Rows from block 3 of the encoder of a small masked image model, named by matrix and row number. Rows with one number within an expert belong to one neuron, the router's apart. Each number is 128 + 32 x the weight over its row's rms, rounded and kept within 0 to 255. All counts start at 0. After the name is the row's rms in percent of the matrix's.
After each expert's rows are labels from the 100 images, of 14848, where the router gives the expert most weight on average: "strongest on" is what is common among them. Only what is clearly more common there than usual is listed. The data: retinal OCT scans (Kermany 2017).
# router: router (encoder.blocks.3.mlp.router.weight, 32x320), inputs 107-213
# up: expert up (encoder.blocks.3.mlp.up, 32x80x320), inputs 107-213
# down: expert down (encoder.blocks.3.mlp.down, 32x320x80, transposed), outputs 107-213

# expert 1
router.1 064 [ 71 132  19 110 119  89 116 163 100 150  74 123 170 109 190 155 162 180 136 110 167 168 112  62 172 162 124 130 122  93  81 108 165 105 127  68 161 135 173  93 133 116 119 113  92 162 179 168 179 110 116 115 140  97 178 152 155 101 104 160 123 132 111 151 187  95 178 143  92 117  92  81 131 168 105 144  95 157  80 170  73 111 140 124 100 119 120 105 183  83 160  86 107  90 108  85  61  95 140 144 106 132 167 143 150 130 127]
up.0 115 [120 129 120 152  98 145 145 117 167  91 108 171  82 149 141 166 128 138 172 183  97 125 144 109 136 165 106 112 137 138 144 144 130 163 119 126  96 124 105 108 149 107 114 150 110 139 189 121 183 101 147  89 193 102 188 140 165 168 137  99 142 200 152 100 166  94 133 145 191 177 139 120  87 153 121  97  94 122 122  68 118 105 148 161 158 140  95 148 114 115 132 124 173 171 152 122 121  71 144  87 111 159 186 172 126  94 116]
down.0 110 [157 111 150 135 162 158 170  82 133 129 113 166  82 105 130 129 128 146 161 174 173 125 163 155 124  23 121  85 106 113 123 156 132 129 134 162  92 148 143 168 150  88 169 119 121 128  98 114 121 129 114 134 103 164 143 173 137 129 164 128  68 129 134 188 214 168 120 102  96 134 141 140 107 110 143  93 132  67 135 118 155 108 117 141  95  75 162 156 130 166 115 124 181  86 127 163 123 101 156 134  69 154 121 157 137 117 118]
strongest on: finding: choroidal neovascularization

# expert 18
router.18 068 [132 169 168 136  84 158 164  93 106 149 127  97 131  80 108 162 118 134 106 119 120 128 132  62 170 111 113 151  89 103 112 159 158 135  95 163 177  93 113 145 114 135 134 159 114 129 113 122  60 133 162 167 122 119  83 112 138  68 101 115 142  90  56 111 121 131 175 109 129  60  90 126 155 132 122 149 131 128  79 140 141 106 175  90 181 121  51 160 164 174 109 112 102  80  95  95  73 129  92 158 129 131 144 110  55 119 168]
up.0 106 [108 145 137 106  63 127  95  56 134 121 127 142 140 147 128 133  74 164  96 128 171 168 151 157 148 151  92 130 102  79 107 161 183 159 145 119 129 131 148  82 185 141 164 162 129 172 126  88 174 143 138  90 142 183 150 110 205 199 127 104 118 143 160 161  88 124 139 151 174 118 168  78 172 109 102 137  98 140 214 149 181 134 114 193 142 124  95  91 169  97 118 151 106 164 100  99 151 102 120  63 136 142  86 169 124 102  97]
down.0 110 [178  74  87 109 125 120 181 101 108 170 117 106 127 109 138 126 127 144 150 161 155 154 191 127 160 112 101 144 123 111 167 137  79 123  70 186 125 109 137 128 118  95 143 156 127 122 109 154 131 161 149 167 146 137 159 159 136 121 200 120 145 169 164 145  91 140 158 103 139  75 102 157 156 180 106  67 177  77 166 149 181 130 237 120 152  73  78 165 161 143 143 141 136  82 135 115 133 153 170 143 153 146  97 121 100  50 133]
strongest on: finding: diabetic macular edema

# expert 9
router.9 068 [106 105  47 121 142 165 107 144  84 142  98  90 161  39 132 159  90 167 136 145 141 147 134 103  86 157  96 144 154 113 101 152 115 160 146 112 145 183 111 138 127 104 127 180 164 101 191  93 151 152 164 155 105 134 144 166 116 107  88 166 163 110 129 126 146 136 183  66  91  96  91 108 143 144 117 144 111 137 140 166 131 119 202 105 135 146  79 142 141 193  92 151 165 110 111 108 110  95 192  65  93 102  89 132 104 141 104]
up.0 092 [122 120 161 123  78 134 189 204 125  31  99 108  83 116 142 150  99 143 164 146 193 147 135 159 145 132 157 122 175 124 135 142 197 175 145 126 157 160 141 121 150  84 180 111 112 159 205 132 143  93 174  75 148 144 185 148 138 132 114 158 190 164  94 162 158  87 156 115 186 141 135  94 103 130 114 104  87 123 121  84  62 117 192 156 128 125 126 129  60 107  98 100 150 135 123 136 100  95 142  91  97 189  91 122 145 101 100]
down.0 095 [157  92 132 150 141 147 172 154 144 143 154 101 144 182 145 124 145 107 171 190 154  76 195 144 107 112 101 130 150 182 171 101 137 118  51 114 134 113 149 143 160 139 123  68 125 134 126 161 153 136 109 105 134 159 138  81 109 104 132  79 105 167 136 158 121 138 124 125 154 176 114 150  98 132 142  77 131  88 121 116 128 161 187 183 121  82 137 125 111 105  90  91  94 174 168 117  81 118 141 113 161 133 109 119  94 120 139]
strongest on: finding: diabetic macular edema

# expert 11
router.11 129 [124 119 151 168 162  96 142 103  98 146 145 158 174 104  88 108 104  88 126 108 107 149 106  93 146 111  96 149 158 173 114 152 115 162  84 110  89  93 157 113 123 124 122 100 156  90 127 111 103 110 135 107 120  63  64 185 119 124 172 155 176  81  79 116 186 156 152  99 106  79 126 155 119 144 109  90 179 126 100 115 118 174  97  95  80 106 136 164  88 125 143 129 156 103 136 100 106  84 107  93  99 113 141 112 103 159 172]
up.6 106 [142 123  87  97 101 124 163 163 122 114 121  74 103 117 155 187 122 131  96 193 141  69 120 116 109  91 100 126 111 101 124  32 165  50 146 128 153 161 124 151  87 152 115 190  85 177 176 168 122 169 142 102 114 195 122  85 148 116 123 136 103 119 112 120  80 105 182 151 159 109 102 109 105 137 121 178 120 105 121  90  69  83 149 117 137 139 160  92 139  70 149 111 151 148 110 125 100 125  88 163 168 134 120 148 163 134 142]
down.6 101 [159 106 126 162 138 154 143 101  87 118  95 181 144 103 152 137 220 191  98 148  84 118 155 141 109 128 173  93 155 160 145 156 132 114 167 133 128 101 145 149 100 118 192 111 129 104 109 125 142 160 165 129 120 112 154 126  86  70 107 122 127 111 133 163 178  96  52 148 142 213 131 113 186 112 118 135 124 135  95  73 139 134 142 133 181  85 182 173 117 140  85  53 125 104 151 141  85 154 149 140 164 154 215 142 130 144  27]
strongest on: finding: normal

# expert 3
router.3 101 [160 152 166 103 112 142 112  89 170 105 151 179  99 147 121 125 118 166 200 129  92 100 154 142 129 108 157  59 102 126 168 103 128 150 149 194 162 140 119 125 148 159  84 132 142 137 106 211  93  72  78 191 135  97 141 173 139  86  43 169  75 132 164 118 112 168 113 129 173 151 117 106 152 141 127 155  79 124  89 102 116  61 132 147 112 110 117  62  85 123 112 184 126 125 146 162 126 131 161 133 159 152  75 146 161 132  80]
up.14 103 [140 139 124  56 144 181 149 177 135 204 142 105 121 141 213 153 122 105 169 136  83 107 127 134  89 129 124 144 123 119 101 154  96 107 148 121 102 121 110 150  83 160 149 156 126 176 118  82 211 120 141 137 129 118 185 148  70 196 192  78 130  59 128 116 133  92 120 159 164 138 158 219 104 153 106  88 132  82 154 148 107 146 154 137 102 150 157 147 142 107 121  67 136  85 137 150 110 133 118 165 162 132 139  87 148 157 179]
down.14 102 [ 77 117 118  83  95 161  97 124 135 144 164 111 148 121  93 116 141 131 141 114 112 177 134  56  92 111 115 109 176 130 184  73  99 158 159  92 129 140 144 163 127 107 172 150 121 125 112 115 168 124 166 169 135 105 142 123 143 133 124 136 106  96 110 116  69 156 168 134 115 111 169  71 137 121 117 193 179 129 192 100  98 133 142 117 110  96 186 115  81 185  97 133  51 107 116 138  77  98  55 110 150 158 143  41 185 128 162]
strongest on: finding: choroidal neovascularization

# expert 17
router.17 099 [123  88  56  86 160 129 104 179 129 154  80 144 139 148  96 106 119 120 178  93 129 148 154 133 132 123 137  96 206 137 141  67 154  67 172 115 142 168 111 138 100 147 162 110  94 184  88 175 138 112 163  88 120 142 151 137 109  93 153 114 124  96 160 125 100 123 105 130 186  53 156 133  90 166 117 101 158  94 138 151  38 192 145 134 142 123 170  99 107 130  81 136  99  90 172 116 147 149 110 112 121 130  51 106 120 123 153]
up.6 106 [165  87 182 119 111 135 165 115 117  97 118 152  84 194  95 163 114  78 160 124 174 119 166 141  94  76  63 182 108 152 127 130 181 147  93 123 103  56 106 131 124 113 100 140 116 105 122 142  79  92 160 113 160 135 134 112 114 107 119 148 173 117 113  62 124  97 110 134 136 157 174  92 151 134 164 129 133 113 145 144 101 135 146 208  48 144 172 161 194 131 136 161  87 171 134 163  88 121 120 115  61 185 114 122 204 124 133]
down.6 104 [128 123 114 179 134 114 114 182 105  96 140 138 138 143 145 216 147 111 140 168 151 144 139 141  89 170 127 148 171 181 110 184 107  93 124 133 174 132  84 141 205 163  90 118 130 108 159 140 133 135 104 143 151 148 130  97 122 144 137 135 130 155 100  47 136 130 123 125 123 113 217 179 164  87  87 116 134 123 168 106 147 167  91 128  89  86 171 167 132  96 129 172  99 118 128 123  78 140 107 108 160  92 147  99  88 146  98]
strongest on: finding: choroidal neovascularization

# expert 20
router.20 087 [159 169 123 117 141 146 120 142 102 110 144 116 152 173 180 141 114 183 112 120 118 185 125  77 185 179 121 127 126 151 132 116  97 123 119  72  90 102 144  75  80  71  98 105 109 192 187 133 105  71 129 171 126 112 133 158 147 120 101 105 114 127 162  89  67 159 124 165 123  60 100 107 128 168 128 152  86  69  77 137  56 127 102  92 140 104 102  91 168 118 123 158  93 117 125 146 104  95 129 112 133 128  95 115 108 131 128]
up.0 089 [166  65 110 122 101 152 131 139 110 159 104  91  91 106 127  92 110 124  79 156 113 119 127 177 139  57 164 125 167 133 145 116 103 143 178 143 112  93 126 201 109 126 158 135 156 107 111  73 169 183 156 145 108 152 164 109  75 147 146 104 174 107  41 147 138  97 168 135  94 137 162 151  79 102 120 124 149 135 168 103 113 101 180 144 144 167 100 116  71 197  55  92  76 121 104  94 169 105  72 126  95 134  87  79 130 149 144]
down.0 086 [113 107 121 135 124 144  76  77 193 114  92 156  72 153  99 123  90 152 164 181 117 144 102 109 122  55  70 112 127 148 130 106  86  79 101  93  44 186 162 162 210 137 101 145 163 173 143 140 129 167 114 157 105 154  79 144 149 124 161 107 175 123 125 142 125 151 202 125 206 150 118 110 107 116 124 146 156  72 150 134 104 114 135 149 112 115 158  67 104 129 122 127 141 162 149  94 215  98  97  94  77 183  93 110 136 204 141]
strongest on: finding: choroidal neovascularization

# expert 0
router.0 126 [ 88  77 154 119 127  81 103  98 162 119  90 188  92 147 154 105  94 155 101 177 107 176 139 170 145 110 103 104 151 156 162  81 125 132 126 121 119 158 139 146 135 171 123 157 111 133 125 108 173  87 129 109 167 161  83 138 208 158 156  81 204 105 165  95 107  72 107 103 166  95 168 110  99 186 110  93 111 122 164  64 197 131 116  92 138 184 142 105  86 126  56  98 147 139 153  98 168 111 114 105 141 153  83 154 145 102 120]
up.14 093 [153 160 134 119 150 177  60 139 121 131 170 125 145 155 117 128 157 130 113 144 162 103 174 135  77 155 152 198 143 165  89 125 151  77  62 165  80 149  85  90  86 155  79 148  82 138 137 111 141 130 185 148 158 117 113 124 114 132 154 111 148 110 146 122 112 135 145 122 110 122 153 174 126  98  73 112 125 102 121  97 107 146 154 119 113 122 118 179 200  98  82 105 131 187 132  99 120  84  94 141 110  97 162  73 164 134 162]
down.14 084 [ 89 152  64  69 146 183 121 100 131 173 117 210 169 142 129 113 107 123  81 105 138 135 124 135 137 145 167 129 208  98 135 149 112 122 128  94 130 131 156 141  57 115 140 121 103 123  78 120 122 137  97 160 129 172 154  55  74 161 114 122 137 118 163 167 135  88  76 140 176 156 139 113 145 112 129 177 167 110 122 187 139  85 150 137 156 158 110 132 122 196 163  95 116 129 137 178 106 156 126 111 128  93  91 135 131 129 135]
strongest on: finding: choroidal neovascularization; finding: diabetic macular edema

# expert 10
router.10 104 [157 121  59  81 113 122 177 147 120 138 134 126 152  91 172 100 163  95 130 111 106 100  96  46 165 174 130 138 155 107 114 109 122 132 143 103 114 115 137 138 144  94 101  97 123 175 164 116 121 173 109 182  88 144 106  82 142 131 169 120 115 105  68 116 133 137 110 173 172 100  92 140  82  55 116 150 194 113 119 127 110 146 122  94 121 150 109 137 131 166 172 120 151  79  95 133 116 134 119 101 118  92 143  98  81 145 161]
up.0 104 [147 108 199 169 107 108 112 128  96  94 151 161 127 196  92 161  50 102 109 133 155 157 128 138 114 132 108 118  64 115 194 132 188 121 101 182 149  97  90 143 171  96 152 178 148  84 129 164 135 102 143 141 125 134 120 103 128 149 113 161 160 122 174 102 120 122 132 117 179 158 138 104 138 180  48 106 133 146 158 165 126  69 160 122 184 157  82 110 149 156 110 185 133 157  96 145 188  92 153 109 109 127 102 160 186 136 108]
down.0 097 [114 126 119 138 138 107 169 114 147 139 135 116 153 103 188 130 164 164 130 184 126 179 108  97 146 151 122 159 175  82 157 113 104 146 152  83  99  31 109 111  89 130 138 128 103 183 129  92 124 131 157 102 126 154 187 133 105 112 138 126 100 170  49 113 120  78 163 200  44 158 169 129 146 126 101  86 171 139 163 139  86 100 141 160  85 139 143 164 100 134 170 131  83 108 146 138 123 125 171 152  58 155 179 162 119 120 120]
strongest on: finding: choroidal neovascularization

# expert 21
router.21 154 [ 96  99 151  84 205 102 138 133 112 153  61 173 153 151 137 123 169 106 106  58 176 137 151 162  81 111 105  92 166 129 169 131 147 120 137 101 169 148 218 166 108  77 173 172 113  81 117  97 140 103  96  72 101 150  85 128 128 171 168  85 188 115 147 147 149 117 119 161 120 114 115 124 122 123  86  50 124 170 130 133 134 131 111 174 141 105 142  78 133  91 131 124 137  97 130 120 158 119 177  95 155 130 115 140 184 118 148]
up.6 110 [159 122 134 165  52 163 115 142  94 152 158 127 114 174 100 123 130  99 132 142 133 174 121 116 156 102 156 154  93 128  81 199 144  90 164 107  96 108 140 136 167 114  65 101 131 157 136 153 144 105 157 192 162 149 130 110 104  90  83  95 130  95 132 129 110 119 126 116 120 213 170 120 158  96 173 130 118 162 157 151 113 112 156 143 155 137 100 176 163 178  96 137  81 169 135 155 153 151 117 140 167 103 138 104 126 146 111]
down.6 111 [ 91  99 104  80 145  92 144 145 132 151 133 132 139 151  76 150  77  99 155 121 163  98 105 149 175 108 163 147 121  75 123 145 149 152 155  93  77 107 128 116 132 135 154  86 163 159 144 157 164  83 147 144 149 133 188 120 110 108 137  63 176  93 140 143 149 133 155 135 109 142 165 111 140 125 103 127 133 123 146 174 108  50 182 160 172 119  94 135 140 127  92 163 105 157 129  77 175  81  90 144 132  59 122 115 150 119 158]
strongest on: finding: normal

# expert 16
router.16 068 [119 133  37 164 161 130  83 168  76 180 154 131 163  88 142 164 134 181 130 138 172 139 141  31 127 155 156 148 142 125 124 156 127 127 106  62 113 153 123 111 115 143  84 136 137 126 135 103 177 124 131 113 129 123 105 106 118 119 111 135 149 115 116 162 109 146 121 107 100  87 122 144 174 121  81 123 119 152 116 189 135 110 147 134 125  61 104  98 154 171 180 172 132 100  88 113 111 146 120 155 112 118 164  85  96 147 157]
up.0 072 [131 132 155  78 104 100  50  74 127 106 142 150 184 216 156 153 101 121  89 131 141 156  95 116 167 130 137  81  86 137 156 112 122 147  74  92 147 148 170 124 120 118 125 109 105 151  98 177  86 113  63 139 144 140  82  91 187 153  83 199 164  93 131  96 179 194 159 161 161 166 123 149 118 144 110  84  80 105 163 130 168 120  86  72 183 126 145  64 120 122 116 156 123 140 146 111 163  94 165 122 119 113 169 134 164 144 120]
down.0 083 [155 139 187 139 181 156 141 102 135 144 119 167 147 181  90  65  68  88 142 169  86  89 122  91 143  87 110 112 143 153 102 105 129  97 136  83  91 131  97 222  49 176 117 134 119 183 140 133 147 188 141 144 108 100 119 161 102 131 130 139  73 154 116 152 117 145  98 172 138  86  73 159  68 138 192 111 108  65  99 130 103 155  76 117  90 125 146 107 150 118 107 160 148 147 168 178 139 128 101 112  95 136 154  94 114 143 145]
strongest on: finding: normal

# expert 15
router.15 145 [128 169 115 205 139 184 134 139 133 105 149 154 114  83  91 154 169 147 125 152 142 108 161 180  93 112 160  89 136 114 142 184 110  94 122 165  92 100  50 118 127 122 132 141  82  85 129  97 106 134 137 122 195 120 137 115 173 136 152 104  93 151 143  94 130 155  93 105 100 194 180 166 141 152 160 123  83 113  70 107 108 108  65 166 177 172 134 135 162 151  89  81 118 145 137  38 140 131 130 142 115 100 206 146 104 112 136]
up.6 107 [ 93 105  83 115 154 105 141 167  83 150  78 132 128 153 175 124 111  73 134 113 157 155 104  72 117  99  98 173 170 173 144  96 100 120 151 107 130 182 129 196 164 132 102 133 154 126 121 124 182 146 128  90 125 108  71 132  96 109 159 117 150 119 121 132 159 133 179 134  89  76 141 164 106  67  72 105 182 171 162 179 139 190 151 134 136  64 129 149  85 109 240 175 146 144 143 126 164 113 156 112 147  89  83 101 130 168 179]
down.6 133 [181 140 109  22  97 123  66 114 157 127 139  77 123  97 183 123 196  76 166  51 127 126 103 107 150 146  80 174 143 126 126  61 101  83 106 101 139 146 140 131 163  97 155 148 126 153 150 116 131 163 167 138 140 177  79  83  94 156 144 144  99 131  81  85 157 114 204 143 125 123 152 140  92  92  56 116 192 137 175 161 179 139 127 153 154 120 136 163 119 124 144 162 188  94 171 159 124 113 122 120  85 126 118 129 232 165 101]
strongest on: finding: normal

# expert 5
router.5 095 [147 147  72 149  93 121  91 119  82 156 145 154 171 124 111 162  75  93  61 132 111 117  66  71 137 127  89 126 160 125 151 134 139 131 134  89 172 145 148 169 114  91 113 117 168 130 156 117 122 153 143 152 108 150 102 136 161 148 143 135  93  97 100 130 112 136 159 132 123  62  61 116 110 105 151 136 144 115 138 187 118 191 168 117 106 117  85  76 148 143  92 140 106 116  83 125 144 111 123 141 126 112 109 123 116 165 144]
up.0 104 [ 79 105 208  89 145 125 113  88 141 193 127 144 154 136  81 109 115 130 141 102 180 130 163 114 117 111 129 135 117 143 133 155 166 115 138 102  91 151 172 140 181 143 126 120 111  90 133 172 118 110 132 145 101 117 141 134  48  89 101 108 197 126  80 153 105 142 115 143 154 207 146 112 174 161 137  94 134 124 164 120 114 109 132 154  96 125 184 120 112  74 137  94  95 169 140 154 142 127  45 124 137 147 148  79 212 112 159]
down.0 112 [ 96 124 123 213 154 143 125 183 142 109 197  80 137 134 105 135 125  98 155 150 154 170 120 101  48 114 121 188 155 175 106 110 177  83 109 159 122 180 155 135 173 107 180 147 145 126 142 128 155 196 116  90  82 107 144 106 121 151 119 113 131 128 131  92 103 156 190 142 166 133 155 135 103 127 121 131 176 128 208 107 123 172 112 165 110 149 130 126 118  79 126 158  93 186 111 144  90 150 114 139 160 127 140 123 154  68 177]
strongest on: finding: normal

# expert 27
router.27 106 [117 119  80  97  94  91 113  92  87 111 197 161 114  98 135 179  92 117 154 124 162 187  93  78 147 192 109 163 101  85 105 120 170 112  96  72 139 127 156  75 115 152 144 147  95 176 159 155 160  98 191 122 179 144 129 109 190 183 106 133 140 155 102  96  73 139 129 168 119 145  86  75 160 119 116 161  89 172 158 167 125 135 145 166 130 163 124  76 179 114 160 113 152 110 119 160 154 124 116 128 146 101 125 101 131  78  93]
up.14 102 [216 104 154 127 146 159  84 100  90 174 158 103 135 218 123 142 121 113 100 128 130 113 124 127 108 120 126 162 122 103 157 123 138  65 104 174 106 112 144 103 114 167 134 145 135 136 109  91 158 148 169  94 145 123 104 151 116 185 132  89 123 134 122 173 121 100 171 112 163 154 119 142 175 116 104 134  91 141 106 176  76 139 109 136 151  66 141 141 140 117  85 137 113 212 196 157 173  82 165 156 156 130 109  87 130 155 114]
down.14 100 [141 169 169 139 129  98 157 124 146 115 104 132 150 117 163 113 101 142 136 154 112  95 155 169 110 124 226  95  95 133 201 130 102 102  82 175 101  98 118 126 135 129 132 140 122  77 144 121  70 116 149 121 102 104 114 163  92  73  63 118 113 144 116 146 156 121  98 171 108 142 109 131 120 208 161 119 123  79  60  59  94 130  91 101 126 119 171 104 155 149 107 122  97 122 200 151 149 156 128 145  87 134 129 136 104 124 148]
strongest on: finding: normal

# expert 2
router.2 070 [ 93  76  45 136 146 117 161 201 117 163 144 110 151 130 173 155 114 149 129 160 125 110 129  66  93 169 177 158 188 102  96 144  99  64 157  88  63 182 100 148  91 120 136 136 140  84 132 106 128 142 138  85 117 155 115 175 117 101  91 151 141 120  78  83 181 119 187 108  80 125  88 151 105 149 137 143 120 160 121 117 118 131 121 145  84 135 117 175 156 156 161 141 202 151 145 134 133 139 214  91  91 106 126  69  83 106 147]
up.14 082 [104 165 148 120  83 145  85 119  77 110 173 129 117 122 143 151  68 138 137 144 166 167 164 113 143 145 119 113  94 158 119 145 165 161 103 172 134 120 128 142 150 117 141 144  95 163 143  98 193  66 186  96 170 162 131  92 150 103  65  82 159 129 146 165 171 100 175 134 160 124 170 152 132 121 106  71  47 128 154 133  99  90 151 188 139  48  91 102 121  78 145 198  76 147 111  48  87 139 127 134 135 143 147 133 132 162 146]
down.14 082 [169 163 133 148 153 186 104 100 106 152 141 152 178 146 130 106 177 113 119 101 107 139 146 135 131  55  69  76  25 128 151  93 145 123 129 186 188  97 113 112 115 102 127 147 164 146 115 108 126 169 120 188 155 166 136  78 123 131 145 141 140 125 139 152 114 186 136 108  92 113 173 125  89 148 131  96 116  79  74 155 134 145 124 143 148 147 160 115 146 149 135  96 127 104 146 116  83  93 152 182 149 130 132 180 135 142 136]
strongest on: finding: choroidal neovascularization

# expert 13
router.13 104 [ 77 108 120 136 128 163 112 108 134 142 156 131  89 177  84 100  39  85 163 128 210 172 142 124 115 126 145 160 120 160 126 133 141 187  81 129 105  64  91 164 138  87 135 137 155 157 100 110 156 142 161  65 126 102 153 162 152 124 108 169 105  99 122  69 101  88 174  88 163 104  61 139 129  76 136 161 155  89 143 108 125 125 115 147 178  85  78 112  91 120 170 152 101 119  66  88 136 135 109  92  75 113 134 133  97 150 179]
up.0 097 [ 94 178 121 159 102 160 124 108 134 147 159 138 119 128 164 135 119 109 148 117 186 190 176 167  59 157 118 109 122 138 121 164 112 187 142 144 127 117  88 140 173 172 129 116 119 143 111 127 153  37  97 133 152 105 183  99 123 103 119 127 110 110  85 151 127 118 167  95 167 133 138 138 146 102 206  13 110 165 143 126 116 154 125 158  68 159 127 118  91 129  87 132  61 129 110 163 136 169 102 174 161 145 140 125 143 148 144]
down.0 106 [101 150 126 124 138 118  91 173 129 100 140 115 174 117 114  79 150 159 116 193 132 111 104 110 127  76 171 100 146 137 142 125 120  25 129 136 164 162 103 137  88 119  81 123  99 128 132 175 152 132 139 127 140 156 129 141 189 139 129  70 113 140 100  73 157 126 120 134  82 154 159 155 152 126  82 151 112 221 153 151 152  98 113 100 164 149 160  89 120  97 138  90 163 110 147 130 211 123  70 113 163  96 156 136 160 122 108]
strongest on: finding: diabetic macular edema