{"horizontal_flip": true, "encoder_shared_expert": false, "decoder_width": 256, "optimizer": "adamw"}
Rows from block 5 of the encoder of a small masked image model, named by matrix and row number. Rows with one number within an expert belong to one neuron, the router's apart. Each number is 500 + 40 x the weight over its row's rms, rounded and kept within 0 to 999. All counts start at 0. Numbers have three digits each. After the name is the row's rms in percent of the matrix's.
After each expert's rows are labels from the 100 images, of 14848, where the router gives the expert most weight on average: "top examples" is what is common among them. Only what is clearly more common there than usual is listed. The data: retinal OCT scans (Kermany 2017).
# router: router (encoder.blocks.5.mlp.router.weight, 32x320), inputs 214-319
# up: expert up (encoder.blocks.5.mlp.up, 32x80x320), inputs 214-319
# down: expert down (encoder.blocks.5.mlp.down, 32x320x80, transposed), outputs 214-319

# expert 26
router.26 071:512563503456587549490503485534569490537489504555470467423523462460510482449584487554499476502509498525559446527569594488464420487513586509574422461506474483527473455582493542455506457493555525456527474502601480549503442531501489557463582483468525454540490474435489476479493487430400513449474524519568513453496478484522
up.0 108:504469481421482488533438443522435508456503563504504444511569518452537519515535525538524524499479481524486466464550459479501487515469460486514504447519537462522546517468507474474460598434497513422473526586494453511460486585505534506541468505526525530606475546512509486454480533482537490493515481543489503501521500466412
down.0 107:512546535487493481560541486471472541575434491507474477510533444408471491485532567558516555491448499432500521507516487550490517547516455401446504482473528477473525449477538521468506481496490492565536537576450506502467543454437571551513458456470514517510462447531549502531461495472482566580496467404536517546534504460599
top examples: finding: diabetic macular edema

# expert 9
router.9 130:543516494456409550487508551508434476466492542446517458527444484446469514545543539507557483499474522464492517515483526514510599525464533544458447474408472548494497438460533482516525518529520549512449533492516493477491495558527533523544518449482553495438573530505526481475516515510525504485492489526404357478454493447448
up.0 096:507508508522491450506496544555472500487532484526454438525514508551544455450424454443511433546485516512452554450484474550476520459499476502487483555476554507469515495473508445478428440546513510557530497523510454455499461455533461550410585503463529488492486482458538461530540442499488462491517607536509452496520493562512
down.0 099:481530524473512538574565516418549497499515463476500556509471500447530516517531589495524436451546460440478448541477493517534541565540567524473448477500496485514498509509462574472504538505550575550507485472548547425468440519505513464580467471501481484590480511551480506561476524527452529511375477494453556434508477493436
top examples: finding: diabetic macular edema

# expert 21
router.21 113:467472520541527431574546538430493564531554482445452474558496494497548542528497554500562476508500462508483520460540510516507497440467483439485538598559506553507535572467489476550552496479523570527540542591452536471468525461466410480439481493562474534530461515518554514471519544496446516521457524460518520485534526498513
up.0 103:540456524527434540473476427450475473503487508493489525487537529554465531515515465487464566501460537509426476581448557567495518499518532618485415457465510492496483493510474496516531517483473458524488540490502554570515450514439484526513462495520511513498525484548471480475535526398502516477488486540490427506433522481416
down.0 100:554498442476516539557531472514509491519550539604518552549530507434413611510524492510491495553557521472462367509552522514518547497501550442533516535468566451512452544448437526463489560521485561552518468526554504479478491432551442546549477439462576504444477512536547580507388483448524502504456563537510490518492487554498
top examples: finding: choroidal neovascularization

# expert 8
router.8 061:511502556505549585532474515498537476577569471523449522393532443539464529481450497467449539541502474522542498491551490452477504528528507538547464524562465461474512439476463482472466455471486498437479472477470507458534537408513475514487528586485498462515512451464505481501525510476477551523461531492531487455478486520443
up.1 116:536580569483500473534397516468510463481508439465473545490537465497458557443557520487456510522533540484559498521514481450598545553499527397477515549519458492513520526486454490517524395507540509482468507494467493504539550478530641476540426429483430532500553488468475578530502534562459470562476497461482531477478505535510
down.1 111:542394506575502476546478512554452522528471531414472473527503536555492514485546549498550494547483600502571510545398461440481521462517463491529539524493479579588576456504488395591504508471525503404415490465424480542554488572511545420559463482556549486555505576510492517445518508504532514536485441535465488505540576492440
top examples: finding: normal

# expert 25
router.25 142:478529460501495464479474441443538493540466522462559420543607450499524475514509506523501528461517430494552488547593488495533458467527558484558511491502507458518476520541501591495474483477454526435496413509586513522453435438473520525498522581453517506399495570451521538465490472452488464496475491553484525575489461525470
up.1 108:572487501440481468563528546518445484431490527478502534559435531541526496534472592498519537480458534551482526483439507476434567517442438502511451504455495516525520560469522455483492535506509461556427554432482538497524549543475501457533504445505496556470522497528392567476490466483481525487534502515485443448471532492482
down.1 110:564505522401587458486513534527502480455565562462537547479456485506559580518495567481486460497493548509476519441544576529442488441446514503489498474495554480526489521529505493482496515455514493551425520525513531482476512491561448476433473532470527518417539546478508463457480457533509553491544526504560528573518529522533
top examples: finding: diabetic macular edema

# expert 7
router.7 097:556520501465475521481517509564452424537487494548458462448475505456455463473478515459435470497493457537502498483502544471531452516546480541498514530527567495493555551441449517521469517459555487508471466468502521561534473568464577529505500442489478455419520486489475485556535504567544492521571515503501550525500495543553
up.1 096:529530548492460489551488507526456523584440481479485604495510482478424529530500503486498559543467457489438486530519464536524504461492546414529519510544550574523508497438484463552523411510460509510455582537472556537513535480457544488450495440514505497461423488539447604508426490503466438483468502560494506524516480578509
down.1 099:508473540546471481524497544455466511495436544491514465489562489463413461452525519409435541501485554432483478463478575481484463477497458554458517564524541541520501513577531479543490528542541468537541496515459456559508496532444532463515491476546491518516416489538508508533481526511581489457524479474501504438468524579438
top examples: finding: normal

# expert 28
router.28 087:533510467538488525564516474533511486528535484445418402429519424536446505526563535508453540496497520433528479563542527441462519534591481472549509464506442459529559461554459496512466453510473503557502460442536557463524491489402535501509521487528488481463477514543472514405509512498444587433563517484446472534526540464523
up.1 107:450502540520512556487511550469582505461459511439498489518439442570496399539403486474513487496543496502574457509577488528503547506532499488520545487605498475502452462560526456553475475533492516518506395468429502478526482513478504491485509521474468511495556466445486449484516487535504533492486429498452475552487473552523
down.1 115:483497553449484534483487451521551466469483482463574449532439505450455500474462502408546468495537478531474425494565460523509567493458503535530484472563458524480449476536438465545479488613469511480438475463517534461481472455438529478498504493490459592481556468513560461503538466538486450446506529496506564448535454546520
top examples: finding: normal

# expert 14
router.14 104:453463535493560501500465463554531523470470472500443436539466556519512439483497521465541448473524515552479495439499444469530509452510487523458569448567463533497572477612495444515473431536505476550574481480458467481488496456489493506493532471503501507540511503499473505439593554543488447443527415457551478540538560511512
up.0 091:510468499600522519547507496488460562539514526580458501407470481500493405524563483454443527527491555462535523469477602456461463517467507542493498572475513479429527498496486474524518582495534418509474558492474538501484487515534474481504477518524476463549560525465538429454482507468532487550482544489556471459509511423510
down.0 095:557539534570537487408490493531493542528526433490459500490465522490524463451498451504485483544501505515554534471478496506469466439477550510458419493505489536512466508502559450462475421516498441512459432548448480438519428583533445511441531544529456390470470522414552552516550475530469559519484512497412518452522500513445
top examples: finding: normal